{
  "image_size": 32,
  "horizontal_flip": true,
  "mask_ratio": 0.75,
  "mlp_ratio": 2,
  "qk_norm": false,
  "patch_size": [8, 8],
  "residual_init": "none",
  "beta1": 0.95,
  "precondition_frequency": 25,
  "max_precond_dim": 1024,
  "one_sided": false,
  "final_lr_fraction": 0.1,
  "weight_decay": 0.2
}
Rows from block 3 of a small masked image model, named by matrix and row number. Rows with one number belong to one neuron. Each number is 500 + 25 x the weight over its row's rms, rounded and kept within 0 to 999. All counts start at 0. Numbers have three digits each.
After each neuron's rows are labels from the 100 images, of 14848, where the neuron reaches its highest value: "strongest on" is what is common among them. Only what is clearly more common there than usual is listed. The data: regions of photos with short descriptions (Visual Genome). In brackets: how many of the 100, against the usual share in percent.
# fc1: MLP up (model.blocks.3.mlp.fc1.weight, 768x384), inputs 128-255
# fc2: MLP down (model.blocks.3.mlp.fc2.weight, 384x768, transposed), outputs 128-255

fc1.205:555444501515508541490514504524520474524478507492514485513502486508477505522481545502466468518510511513537486487472506528494491479500521486513474473473478491481477486507489477483508471473503474482480500480520479497540481518471524468464476521490521488460539480493454488495475522562530525478477532490489460505465537513507538502522512484450508484512542499497509525460509511507495484539508
fc2.205:552439498478473477470495506504477488512469472489494490500538482508450491483464503542509524538474538489478451467499536516495466505529516511533501516508449527509480514499516546485406515510534497513533518546510469483505492527528535492501508531480512496487485456474435487500480476517503532501500516499485425493505530530476500507474507519505529514505533501528496484543525524497503492503460
strongest on: text has "sign" (26 vs 2)

fc1.390:508535518500532516544454447504517519447491510497508512528480504520543497491493476483488457481527493486495485488546509468489489492498519522479514479510474488500526500516490537499463488513479520518498505481523523533488531499474528530515497514493477556511481480508484491529521463524487460499479480487542533511539511463491500480460509479520478477523479507486529487531484515523529537518501
fc2.390:416485493514455447500507491487499483548530529498564486506501490494445527500520481507534502504506502495494519502476485485480477502488505506493484488529544529500500461488478480467508480511513503499517518519487458488491490478501549522477486488492496479544485479486496467547557497495473535512486491458538456485525523545509523486506512446458504487465512478463504491508499507536526478525485
strongest on: text has "wall" (27 vs 2.1)

fc1.419:503525456491547488508503457506498467518505468521482524517509532502512513523535483498516518496492528505512508535444481479535557492488517498449529530490462534507488507494445559521493504442490495476467500505516514526514503493508499548445500481492496451501465469536505461494496508478506483499535541460515490483535494487512490457469555500464486510489544460531496470522533490498463497514516
fc2.419:552508489499512532521490502497480509495470535526479502504486523473502476492505506527521503527435479482521507512501512488528513474493512532477541502536487531472487469486469489553482515513488470475488538511473527489483549478513522452540510514522484502502554505524566523463476473500492464448489510479504511463540511498496480475528507488492484475497537502507461484484486531524495505517475
strongest on: text has "blue" (26 vs 5.2)

fc1.607:510473519531426488501521523501512471505505490474496522492504504491516478513475532477509498463511519521506499479477504521531476520483507510455489464478511499485513515514490481522502535571531484461503507475454525500470485558507503523468486492521486500533538474528483497476490501515485503540485541489467574462490515473493473463475515507536466471517492488496510542531498518463527503461511
fc2.607:462541469518546514477507458465466504458519495506410484512488504511531508456510478511520516493490474529495501483511529479474439507492522508544484490534468536495487502482491483440556523480501490503483508495514509505493510466532536507509501474458500507467489516499524524490519510503478485504482529477465504494509495500481517510533489503497503506514514502489518541468502502502447505475510
strongest on: text has "sign" (33 vs 2); text has "red" (29 vs 4.2)

fc1.569:475528509470515482505458520508521475481476558526505488480514458498493488542503541519483521492505478475455514526520460504509497464497489533465481536547550535481471494498504541503511530546551521508473445516505468495529474510508541487469514499509501453500486500468540507488497504477456510515476521513509498470502559552503492497489451496523498501448486470495517491569518510472464442477514
fc2.569:450433532503508499514461526494480511497512493552546503499516498536466545515529520475508499483498474463465544509498512438527513507544488501555494521513499496476493486508544494510539498490506530495501437493508486512517472471472469477520542480499485490515505520473505501523515503482484512484519495518512486506450522514487496524463495508535531476472475493495494492506512515451524489458512
strongest on: text has "elephant" (31 vs 1.3)

fc1.347:496476522480508518463526537481522470469506485535479515513534467530479496485505509505549500502522472535509475492468459486486536469534490469508513519468472515464534467496445501514528488504485478524524495481458500492484521496466540478544496481497513488532483522529505511509511453527477535478467512502507497490517482462509475502562514522536463502448492552496489514497510508490463511481502
fc2.347:492504503481500524561495499500455482514548502489500507468470505514530521477502458501490507548498541487470474468500466483481512516535527512521494502502493511495487489489535520496524497527466553490476455519470484486499521528470486482532525515504553479497467508479518468503523490472529512534532492500529442534479506498497483476487510517505504492501474543504455490519472485498519545496557
strongest on: text has "pizza" (27 vs 0.9)

fc1.175:500496548536509498495477503518494451476505497502529482502510534486559518493551502480494488503508513482472493464473496503522489514509526496520472469518522483485497468526512526526485449503512525496488482491510538536479502496474536516446459505533489528479507498498485511512527516474520487494528503462528494486481492477507474509538511506521494521520509477537505526484473517517493479491492
fc2.175:509486477536513532439500499523498461478568550503497489484468494510514515488514510521465490514509514517513494516490457497517517545522494527481484490520481544506522531522532499486529486492506478521538527508491524493453457537483503546463511486503492497482542484512493520485547490502460482478496486505485515473488511481504467530517481490501459516554539466511502511484508510517487555523503
strongest on: text has "red" (25 vs 4.2)

fc1.566:502463511482509512483457480511472495505515509486495484478494492460535485483531454484530555486476476521488468503485510518509510505521465527524507507452497515482500468504484485509505460530539529527478484564496495478492486495448523478479509478482525483483494533511519512492517479496517533542524496531518518470552511487472502478528509497501476502497475518516504501508501451470513594501517
fc2.566:514497529513486493467528546510487456537487485518508533515481542516527486516510504494498484489523451483510491484466532514454491520503515478546468529496474527479496544452523516503470485476508518497509524469463512499486508501493481514496519520534527520531497502490489508457526456492501521517486516520443483495499540503495538503471525547441514457492514511466557512530524510518550480503522
strongest on: text has "red" (27 vs 4.2)

fc1.444:521527508515472561500472482498493491496490496469502520486493507475525511522490515471485499494527484517473479543490487528467500528503526499484489517457471495497503500474476512504489480535510498516524516491522525541549499507521475540437524451500493531523523486528525488495542504517576508479514477539485527523471533507510505522496509437481501480479536508545508467509469480498462511463512
fc2.444:481589499494492514502494476500510477492518511486511526470491505492540466484504497516499524538483505491548486483489477520516491529483501480498493504538515456486480493510510531534555514538484506513472526455498576474538511496521483523464506515526518493545501504482491540491492527521567499508487537531483497527542516539475476500472539493470510510454496548531540527481513492486472512471538
strongest on: text has "white" (33 vs 11.8)