Weights of a small masked image model: arch vit, norm layernorm.
Rows from block 7 of a small masked image model, named by matrix and row number. Rows with one number belong to one neuron. Each number is 128 + 32 x the weight over its row's rms, rounded and kept within 0 to 255. All counts start at 0. After the name is the row's rms in percent of the matrix's.
After each neuron's rows are labels from the 100 images, of 14848, where the neuron reaches its highest value: "responds to" is what is common among them. Only what is clearly more common there than usual is listed. The data: regions of photos with short descriptions (Visual Genome). In brackets: how many of the 100.
# fc1: MLP up (model.blocks.7.mlp.fc1.weight, 768x384), inputs 273-311
# fc2: MLP down (model.blocks.7.mlp.fc2.weight, 384x768, transposed), outputs 273-311

fc1.507 089 [163 150  82  93 134 151  73 158 115 124 138 110 113 224 121 135  92 117 120 131 140  93  68 150  46 126  86 193 165 156 126 131 105 146 164 127 151 141 135]
fc2.507 091 [159 118 111 136 171 176 134 168 121 148 162 113  84 110 144 117  92 195 198 149 113  87  95  97 129  80 154  71 110 102  78 152 132  76 114 124 112 129 142]
responds to: text has "white" (33)

fc1.290 111 [162 125 119 130 171 163 159 130 170 163 136 115 206 154 132 141 114 147 143 155 126 128 136 117 113 193 110 188  81 132 137 144 143 137  66  99 173 126 114]
fc2.290 111 [150 125 112  84 155 122  84 107 145 126 125 126 142 158 135  97  48 157 122 111  94 105 169 101 116 114 156 108 182 156 140 133 157 121 106 150 129 149  84]
responds to: text has "sign" (49); text has "red" (34)

fc1.564 101 [181 160 128 128  96 127 139 110 145 161 122 154 169  98 146 135 142 133 132 152 121  64  88 100  91 159  98 164 108 121 167  95 118 132 132 159 116 151 105]
fc2.564 105 [105 135 138 118 133 101 164 115 183  83  71 144 136 101 144 134  96 163 142 123 121  60 156  79 132 164  38 101 181  86 100 168 112 115 154 133 131 145 146]
responds to: text has "sign" (44); text has "white" (31); text has "red" (27)

fc1.247 092 [119 129  67  69 212 149 177 131 124 108 134 145 137 120 168  64 106 140 120 121  89 129 154 154 122 142 117 123 126 136 118 216 152 122 134 158 146 124 116]
fc2.247 098 [103 152 188 139 111  84 124 148 117 162  97 144 134 143 133  89 163 120 145 106 156 111 149 132 108  77 112 214 143 101 133 142 129 132 165 113  78 116 127]
responds to: text has "sign" (42); text has "red" (25)

fc1.26 116 [130 133 166 173 120 122 112 129  90  88 121 142 109  68 109 147 136 168 127 137  81 134 128 159 130 118 112 107 114  91 106 135 122 204 132 130 103 160 132]
fc2.26 102 [101 185 131 141  91 143 121 148 134 135 126  97 100 182  82 152  72 159 155 143 150 149 125 175 170  99 113  97 112 124  92 133 139 115 116  61 114 104 144]
responds to: text has "man" (26)

fc1.595 083 [ 67 139 203 117 110 166 110 193 113 100  80 110 158 152 173 144 128 120 177 121  75 134  69 160  74  84 255 113 143 164 102 126 109 133 119 100 105  97 180]
fc2.595 083 [107  66 109 182 205  78  86  90 149 189 154 161 102  79 169 112 123 136  96 185 116 159  77 136 141 165 100 157 139 110 128 119 110 132 193 144 149 104 144]
responds to: text has "man" (26)

fc1.148 126 [135 118 103 139 158 129  65 177 137 117 134 125 113 133 147 158 113 224 137 165  89  94 117  88 165 128 141 100 133 116  87 147 126 123  97 180 104 121 103]
fc2.148 114 [145 150 129  95 196 141 152 153 108 134  90 165 203  88 134 146 138 113 150 113 106 172 163  90 157 118 146 128 184  81  94 180  84 152 179 160 132  96 139]
responds to: text has "man" (35)

fc1.245 088 [106 179 154 138 159 116 131  40 117 120 191 154 147 130 124 115 158 159 190 132 147 171 136 127 116  98 137 177  81 122 164 187 102 149 104 111 167 171 110]
fc2.245 092 [122 160 127  74 169  51 130  68 150 139 168 128 100 157  95  55 122 129 128 107 161 100 123 137 121 172 140 143 134 114 113 120 142 117 153 185 112  75 178]
responds to: text has "sign" (40)

fc1.547 097 [ 24  99 164 105 168 133 121 115 107  47 135  90 151 103 150 108 160 117 104 124  98 105 123  87 105 107 125  88 177 113 111 165 142 116 147 141 146 152 173]
fc2.547 091 [141  74 158 158 112 125 158 156 133 157 119 147  94 128 148 103 203 144 107 112 131 163 137 108 104 109 134 145 232 148 114 171 107 142 128 106  96 105 106]
responds to: text has "man" (30)

fc1.363 075 [ 81 149 133 108 134 117 101 157 156  77 123 152  85 125 158 150 147 126 109 135 182 113  71 110 120 122 107 154 109  84 139 142 157 141  98 133 135 177  56]
fc2.363 080 [162  96  86 133  73 151 193 116 170 200 117 170 144 103 141 142 141 179 112 134 115 110 161 147  89 207 141 172 123 194 163 146 123 176 121 104 141 111 139]
responds to: text has "sign" (31); text has "white" (30)

fc1.291 116 [150 126 137 140 103 175 124 125 103 168  93 138 140 103  76 130 153 143 176 141 199 131 138 106 124 137  60 151  52 117 121 154 133 104 161 132 113 141 102]
fc2.291 131 [112 126 123  75 133 163 139 129 111 140  60 146 121 148 126 146  70 140 134  87 194 137 145 151 101 115 113 183  83  47 115 136  79 149 157 118  94 152 127]
responds to: text has "blue" (26)

fc1.118 102 [155 102 103 126 131 152 208  96  86 130  90 191 124 111 138 144 157 124 137 199 150 137 178 142 106 142 105 157 168 110 162 149 152 168  23 129 134 184 170]
fc2.118 104 [105 123  91 116 147  91 143 118 159 185 106 159 137 164  89 142 163 117 106 132 180 127 128 141 140 155 119  96 143 100 143 182  65 166 104 121 153 158 136]
responds to: text has "white" (30)

fc1.488 135 [166 118 114 155  85 142 136 142 157  66  73 159 239 112 142 143 119 112 187 167 114 199 121 123 125 161 191 150 168 180 121 119 162 154 110 198 171  84 122]
fc2.488 115 [192  99 169 148 137 150  96 168 129 131 168 127 189 131 140 156 109 119 104 183 168  92  51 158  90  97 104 112 104 134  90 144 151 121 152 123 155 104 139]
responds to: text has "man" (28)