config.yaml
train_examples: 203450
crop_scale_min: 0.5
horizontal_flip: true
norm_position: "pre"
inner_norm: false
conv_stem: true
layers: 12
width: 384
positions: "rope"
max_precond_dim: 1024
one_sided: false
adamw_lr_other_params: 0.00091
decay_fraction: 0.3
warmup_steps: 430
weight_decay: 0.2
Rows from block 5 of a small masked image model, named by matrix and row number. Rows with one number belong to one neuron. Each number is 128 + 24 x the weight over its row's rms, rounded and kept within 0 to 255. All counts start at 0. Numbers have three digits each. After the name is the row's rms in percent of the matrix's.
After each neuron's rows are labels from the 100 images, of 14848, where the neuron reaches its highest value: "top examples" is what is common among them; "colour at peak" is the nearest of a few named colours to the mean colour under the peak. Only what is clearly more common there than usual is listed. The data: regions of photos with short descriptions (Visual Genome).
# fc1: MLP up (model.blocks.5.mlp.fc1.weight, 768x384), inputs 288-383
# fc2: MLP down (model.blocks.5.mlp.fc2.weight, 384x768, transposed), outputs 288-383

fc1.362 099:108123139141202135103118143185143139123133134122112180110115113069161148145112106183138153146110043138148096138135137139115161161140155119160161111091094151120157150142121147138125122170142141111115144150097143107114115167143130153126074112146159115123116126131095118154097120083122168143
fc2.362 094:122111130137131120141086121126123133162110141136152166140125091099104140111176131145132123119099141139096181148141140076149124144141162146133140168133122103141142117162127101151122151169104120138123089163143163108127132158154105100137120134154114113170138122127156122115059129128131162141
top examples: text has "elephant"
colour at peak: brown

fc1.507 155:100104121115120134122125112135148115115123150104130073121097132107158123139157156174133082141136163140092168102106120146141125122090142070117090110108129144132161142124128120087127149118154175122115142178113149142118152104126103119114100129129132123116158130129114133165137101134143101144
fc2.507 116:149152146161144120077128107124136136161160171122158127129137123151124154158144171104125114165123106110128140117121116130125161101122160098166126122144131083140141132101156148093119076111151111135103128136136084111164118105113127124113163133153111104147127104125162110098126117086118117170
top examples: text has "man"
colour at peak: grey

fc1.114 113:118137131175104087144109160126138171113135142123115134140107083103135108129126117107149112146106117089139112131081119136145091180140169154114101132120126125146102096132119082127092129088129099096138113103080151177158158142136071104150113137123110124135110096165132112115108100116070118133
fc2.114 100:150119081151101109125116125149128097125097131107141092122147149097113075119104113148087109127114126123140141154157087117124125112176135079082090107142084160119152141134131149102164151140160149120132144099107095123133126123139109124121157128138130084152096127164138136133149143090137104199
top examples: text has "man"
colour at peak: grey

fc1.164 111:140132160154168100136106093150121142127146095122144140098117177127166132134097090118114100096159133151122156126125142147132103110148155122136108116143137142170126123124128121117113150133145147151098150125118130103115152098071117115125162124077139107140112121129129136104117178140147111144
fc2.164 108:111101114183151101124121170109130067125139130136130148143114121168113124151130134144135103149121146129144123089138107140136131170124155168108171141120135127164116139092158116126123119167082129141109144126115092119094126110084160112138103126120144144110130173111128137137087173113123133173
top examples: text has "sign"
colour at peak: brown

fc1.372 101:154126104109141098121152119155132132111137147098137128122137148136143116128179129142125104137142123110122102132109133105087125145118128194155143093134149095145161118155159138151133106100139141124052150128142151119126101105120103114104116101121124151144099135111102133150139140116135145147
fc2.372 105:105128117159137140165112131154093108138189129164113128124175108117122105153142137128117078103172146142168115130132155101124130150131093107144133131086131118129082144123147114132149135088134117145112137141079118129103143148135070124094136055147138129104095089161163148118175101137125122121
top examples: text has "man"
colour at peak: brown; black

fc1.126 101:116081203131126113101151083086122155155103156102155115172134080159102159146155115129114119117161134138102104073117166111133122132187116109139136099096098136152139139121131135131154166126130124127124181153128148133131135135140109117135136145162112120142088121072121116088182151155126155117
fc2.126 099:107060100117096132094110156121110124089126091129127203147065136163137164110106129103199154144139141109174101126133145136144166117160138113141142142151080123106136107109152107100119133120128098137146147137122142092137107103119139108126131142126143100109129133135122120146155102122125131161
top examples: text has "window"
colour at peak: pink

fc1.669 094:116070143099132164176102120130114166136070078183119135139112113104137143114135148111074167126126098125118130094137092076141122110137144115137110098090107105154121104140125118128107094108132154085118117110156145187151097104149105151141097120098130153118131109157113167170137139129096137138
fc2.669 100:146166124118122090149128142093167135154121155108117111133123152084069118143143142156129170147110134144168115097137140128117104118148121168100110152113102107123148138126153133099136114122130092147126165116138124153164087107132152128101111118108103075121124146134128116155160123125135134162
top examples: text has "blue"
colour at peak: blue

fc1.355 116:147133085116127132111197095121153119149169115106150121106139126118161117080143149122101153115142121170157114116156123113115127134148139108129117112150145124132119134076115135163124124123094113091111141132114085135104172151156182133147158083108077105124132122126118099128156173123112113099
fc2.355 101:107098158148167142097120147168145147157147151071119092172165093125116130135120153103147094118105163133145067156149130121103115162145130137129137100119108122126130143141104112145107104115127089130127085126146130112090108150099121109141097152127099113090123134134155128112145141132137137132
top examples: text has "snow"
colour at peak: white; pink

fc1.154 103:129101121126165148160106132142117135117121160202129100110074149141168184183128090129133129163147168142143121123113122112151128099122108125114146101142098136141108135099139137151085115072113171152092161129184117147162140098101148115120150162103133129137154153145137148149153133117130100110
fc2.154 113:133156129117156107144148075089138148161146155126109151127112122114127114160142129124123066140125176114128125156123136150159124095130125124079151150123128143134136154141109124119092154124146098109082123116110136124097158137119164124157124124106096095134090137165135126135088132157114094153
top examples: text has "white"
colour at peak: grey

fc1.169 151:103105167118094128099111085119133166117123158134183123161097085082185152124130125136155124122149145148131153124128157149117120117095168119144138122154108108114157125127171125122114120120124143116158177219146126174127122089106107124151153145134114114104164093162127090140145149105117146096
fc2.169 122:126114163162158144106142148139108166160134112134159107130124126100125133122134190145104103149121171124127130104117139138166120154144132127160145155116153112157117104118152130137109095147133086129147098127185101128130173085126118137147127103147134115145132107119124135163110147108110148108
top examples: text has "man"; text has "wearing"
colour at peak: grey

fc1.615 122:109118155140163135148122119122137150136129210142125158106127143107137146136163141136147109138144103080110145077070138102125121143098149135118142130150126114121113149120183119178078150120157142132116134144162119197101129134096109090149126153123135104141182107105114115119125132164169102121
fc2.615 118:114159121147108116125152099147081137140129117097160104110121097147187133130136130126121132134167134106115168109110124119119141108127121133152071142128108105103156109114110149117118126179151133122137086131163134111124094141166098098173100115151122153139130146130072138080138102175122113105
top examples: text has "man"
colour at peak: grey