{"model": "masked image model", "dataset": "regions of photos with short descriptions (Visual Genome)", "train_examples": 203450, "image_size": 32, "crop_scale_min": 0.5, "horizontal_flip": true, "method": "simmim", "mask_ratio": 0.75, "loss": "l1", "arch": "vit", "norm": "layernorm", "norm_position": "pre", "activation": "gelu", "mlp_ratio": 2, "head_dim": 48, "fused_qkv": false, "bias": "all", "qk_norm": false, "parallel_block": false, "inner_norm": false, "kv_group_size": 2, "patch_size": [8, 8], "conv_stem": true, "layers": 12, "width": 384, "positions": "rope", "init": "xavier_uniform", "residual_init": "none", "optimizer": "soap", "beta2": 0.99, "lr": 0.0016, "beta1": 0.95, "shampoo_beta": 0.99, "eps": 1e-08, "precondition_frequency": 25, "max_precond_dim": 1024, "one_sided": false, "adamw_lr_other_params": 0.00091, "grad_clip": 0.5, "cautious_weight_decay": true, "steps": 21900, "batch_size": 384, "epochs": 41.3, "lr_schedule": "wsd", "decay_fraction": 0.3, "final_lr_fraction": 0.1, "warmup_steps": 430, "weight_decay": 0.2, "adamw_weight_decay_other_params": 0.01}
Rows from block 8 of a small masked image model, named by matrix and row number. Rows with one number belong to one neuron. Each number is 128 + 24 x the weight over its row's rms, rounded and kept within 0 to 255. All counts start at 0.
After each neuron's rows are labels from the 100 images, of 14848, where the neuron reaches its highest value: "responds to" is what is common among them. Only what is clearly more common there than usual is listed. The data: regions of photos with short descriptions (Visual Genome). In brackets: how many of the 100.
# fc1: MLP up (model.blocks.8.mlp.fc1.weight, 768x384), inputs 192-287
# fc2: MLP down (model.blocks.8.mlp.fc2.weight, 384x768, transposed), outputs 192-287

fc1.655 [125  91 126 128 150 131 126 132 135 111 111 132 109  99  87 176 111 100 143 136  99 128 117 101 117 139 138 111 101 125 202 113 102 117 120 154  87 173 120 135 124 103 135 140 105 147 149 109  76 129 159 163 128 108 131  88 131 108 157 144 168 119 174 165 152 200 141 108 137 129 157 143  97 135 108 104 127 132 110 126  91  97 172  94 125 135 100 121 173 131 117 107 151 108 129 134]
fc2.655 [143  96 103 155  89 142  99 132 134 109 122  89  95 121 102 138 125 168  74 131 105 154 163 156 107 127 126 118 145  84 128 111 118  86  93 132 119 170 142 166 126  90 137 171 132  95 129 143 106  93 140 132 127 115 135 156 151 176 124 144 130 125 184 160 142 131 133 136 175 113  85 122 137 135 133 169 127 119 122 129 135 165 162 135 140 140 104 145 127 159 132 112 157  81 149  86]
responds to: text has "white" (30)

fc1.465 [ 78  91 123 142 125 175  94 127 142 101 118 130 155 129 109 129 113 106 170 105 112 168 138 140 127 136 143 114 130 158 147 108 126 138 144 135 166 137 119 130  97 113 177 187 133 161 159 128 105 154 147 108 125 147 142 138 157 143 149 107 126 175  92  90  74 154 118 116  82  67 117 128 105 142 141 174  96 182 145  86 133 111 129 114  96 148 143 151 142 116 151 147 118 122 149 136]
fc2.465 [170 149 135 139 115 100 140 112 148 158 160 140  60 119 148 146 156 109  99 134 123  96 105  98 130 119 125 104 150  87 121 174 132  98 102 121  92 115  97 143 146 147  72  94 131 112  91 102 164 130 102 142 107 107 150 104  82  94 152 125 121  96 145 152 157 126 131  93 116 195 131 124 137 128 108  89 150 125 121 168 110 127 131 154 161 114 118  89 127 153  89 130 150 136 130 127]
responds to: text has "white" (28)

fc1.672 [144 143 117  82 110 139 146 177 126 135 156 135 103  95 143 101 110 125 127 157  82 129  97 132 108 113 140 129 105 118 145 150 149 125 128 165 117 144 120 144 135 135 122 113  99  93 135 126 115 142 159 121 144 137 129 112 133 104 174  93 178 121 133 118 139 114 136 129 133 176 166 159 120 139 146 113  93 151 128 150 139 165 169 111 128 121  94 101 173 125 102 148 140 145  96 146]
fc2.672 [148 151 127 136 180 138 129 158 108 142 125 114  88 106 127 167 127 146 112 182 156  96 128 151 149  79 118 161 121 157 130 110 122 164 123 142 149 109 158 142  98 123  96 182 105 131 124 115 169 168 100 127 131 168 136 107 126 122 121 116 122 125 139 194 128 135 102 173  98 131 100 100 135 118 116 131 117 149 153 121 121 107 104 137 108 166  89 135  91 157 156 100 170 153 108 136]
responds to: text has "man" (25)

fc1.30 [144 159 100 130 142 136 133 121 131 119 126 107 128 137 133 152 130 156 110 155 100 163 102 155 148  90 155 140 132 130  52 138 117 153 105 135 125 147 121 123 114 101 105 129 103 121 122 165 130 135 106 112 149 132  82 115 155 113 152  97 121 150 143  94 124 109 100 120 114 165 144 118 111 155 163  89 111 121 151 149 179 138 151 134 148 115 163 170 179 123 136 140  75 137 123 158]
fc2.30 [128 138 114  79 117  81  95 144 157 123 105 141 130 107 124 117 106 120 121 143 148 173 122 131 109  71 115 125  93 136 133 137  82 123 112 158 126  94 169 138 102 138 118 133 169  90  83 136 118 123 138 110 119 147  95 119 123 141 137 151 115 154 136 104 138  90 123 107 113 172 128 144  98  95 157 121 127 130 111 184 152 105 140 130 132 115 136 127 130 108 146 133  89 150 118 128]
responds to: text has "man" (28)

fc1.549 [157 148 123 133 126 130 146  95 131  82 172 166 137 135 102 137 143 106 102 163 156 178 123 162 179 122 125 145 120 127 141 128  91 138 125 129 107 164 152 173 128 118 143 104 107 137 131  89 149 138 134 120  97 163 155  88 152 131  76 147 116 106 110 102 115 156  96 159 110 134 115 112 128 156 167 103 107 151 113 115 125  72 157 118 142 114 123 130 108 133 146 118 125 121  91 103]
fc2.549 [ 57 121  95 122 161 120 120 141 115 135 128 104 101 107 134 104 108 170 166 107  86  99 163 159 145 164 102 134 125 126 119 114 162 136 113 158 148 132 100 110 132 131 120 114 145 140 163 121 105  94 147 154 152 110 150 143 119 127 124 105 152 172 128 160 143  74 152 151 141 119 153 122 146 130 127 173 130  96 157 142 134 166  91 117 122 134 146 101 145  94  98 138 186 131 105 116]
responds to: text has "green" (27)

fc1.716 [128 124  84 151 111 156 136 111 116 138 145  88 140 140 147  91 101 113 131 149 143  75 121 176 102  97 122 152  98 102 156 121 152 158 113 152 139 126 146 142 140 128 145 100 122 108 120 134 119 131 143 137 114 138 101 118  96 123 105 121 159 117 135 105 166 136 127 127 122 145  94 122 132 123 108  85 136 159 119  88 134 150 139 107  78 151 118 168 175 166 108 103 116 109  81 124]
fc2.716 [150 135 159 170 144 133 142 118 130 135  99 123 130 129 131 127 125 145 102 119 152 121  99 119 184 106 139 122 114 144 132 103 141 127  92 138 103 141 143 145 132  91 101 116 160 108 156 130 152 112 149 114 116 157 128 114 148 118 127  99 140 141 132 155 119 143 126 149 116 137 108 151 132 130 147 119 107 158 134 139 135 122 142 157 121 147 107 114 119 117 130 161 132 144 103 138]
responds to: text has "sign" (29)

fc1.167 [ 60 106 111  99 138 172 130 117 181 154 119 127 145 156 107  79 122 164 155 148 133 162 145 172 139 104 123 147  88 123 100 101 136 120 199 130  94 171 163 143 148 133 106 170 134 124  98 102 127 119 112 160 129 109 117 106 104 130 130 160 118 119  75 160 143 136 106 133 121 142  96 134 170  88 138 125 141 131 175 152  94 130 129 125  73 119 126 131 120 107 122 136 131 118 115 131]
fc2.167 [135 140 117 114 123 136 122 126 116 153 148 153  90 132 157 105 190 123 147 108 126 118 176  87 122 143 112 128  79 159 125 113 114 123 126 141 113  91 172 141 174 104  79 107 103 141 130 140 104 154 127 131 102 145 110 123 133 128  93 143  76 148 131 142 121 103 149 171 106 114  98  95 107 151 110 124 139 152 114 113 172 107 129  92 122 135  91 119 139 109 127 141 105 193 117 139]
responds to: text has "blue" (26)

fc1.384 [ 70 115  80 103 133 128  80  69 109 144  91 101 136 134 131 119  84 142 110 130 168 126 114 137 170 108 153 165 106 102 129 182 128 168 138 139 125  95 171 130 122 124 144 152 109 117 108 125 146 140 135 122 128 151 129 160 155 123  97 127 106 141 103 150 150 143 134 136 122 190 149  97 134 124 113 146 150 119 133 174 130 140 137 143  92 126 127 100 159 193 148  94  93 117 145 131]
fc2.384 [164 140 176 152 115 115 172 181 132 126 176 130 121 139 139 149 150 138 115 165 120 115 136 129 103 134 100 121 158 161 128 100 123 112 128 122 110 138 109 132 129 125 101 116 142 138 212 132 122 118 167 125 149  80 143  87 102 103 121 106 156 126 140 128  94 126 123 153 128  86 130 152 143 148 131 123 112 103 104  89 123 144 111  84 133 115 166 103 138 111  91 177 172 136 100 157]
responds to: text has "sign" (27)

fc1.175 [169  99 166 118 181 173 102 107 113 130  85  88 134 126 129 151 122 154 156 129 108 142 175 113 125 152 142 101 137 139 135 155 142 144 130 134 102 120 144 141 105 132 143 185 123 165 158 103  96 104 139 160 150  91 119 115 144 143 108 149  81 140 138 149  97 149 127 140  92 142  94 144  87 134 146 127  91 134 148 121 111 144 126 137 133 146 109 154  82 143 113 125 126 146 102 130]
fc2.175 [104 155 130 119 117 128 139 124 138 124 129 134 122  68 138 134 138 125  76 104  87 125  98 117 161  57 132 168 135 147 133  77 165 120 116 140 160 113  69 142 119 110 107 132 130 157 102 145 184 101 147 131 115 120 132 112 112 142 162 172 121 129 127 134 116 140  99 146 119 126 121 108 159 136 142 135 153  83 119 120 143 119 116 109 152  97 114 113 159 107 139 132 124 106 130 116]
responds to: text has "sky" (33); text has "blue" (25)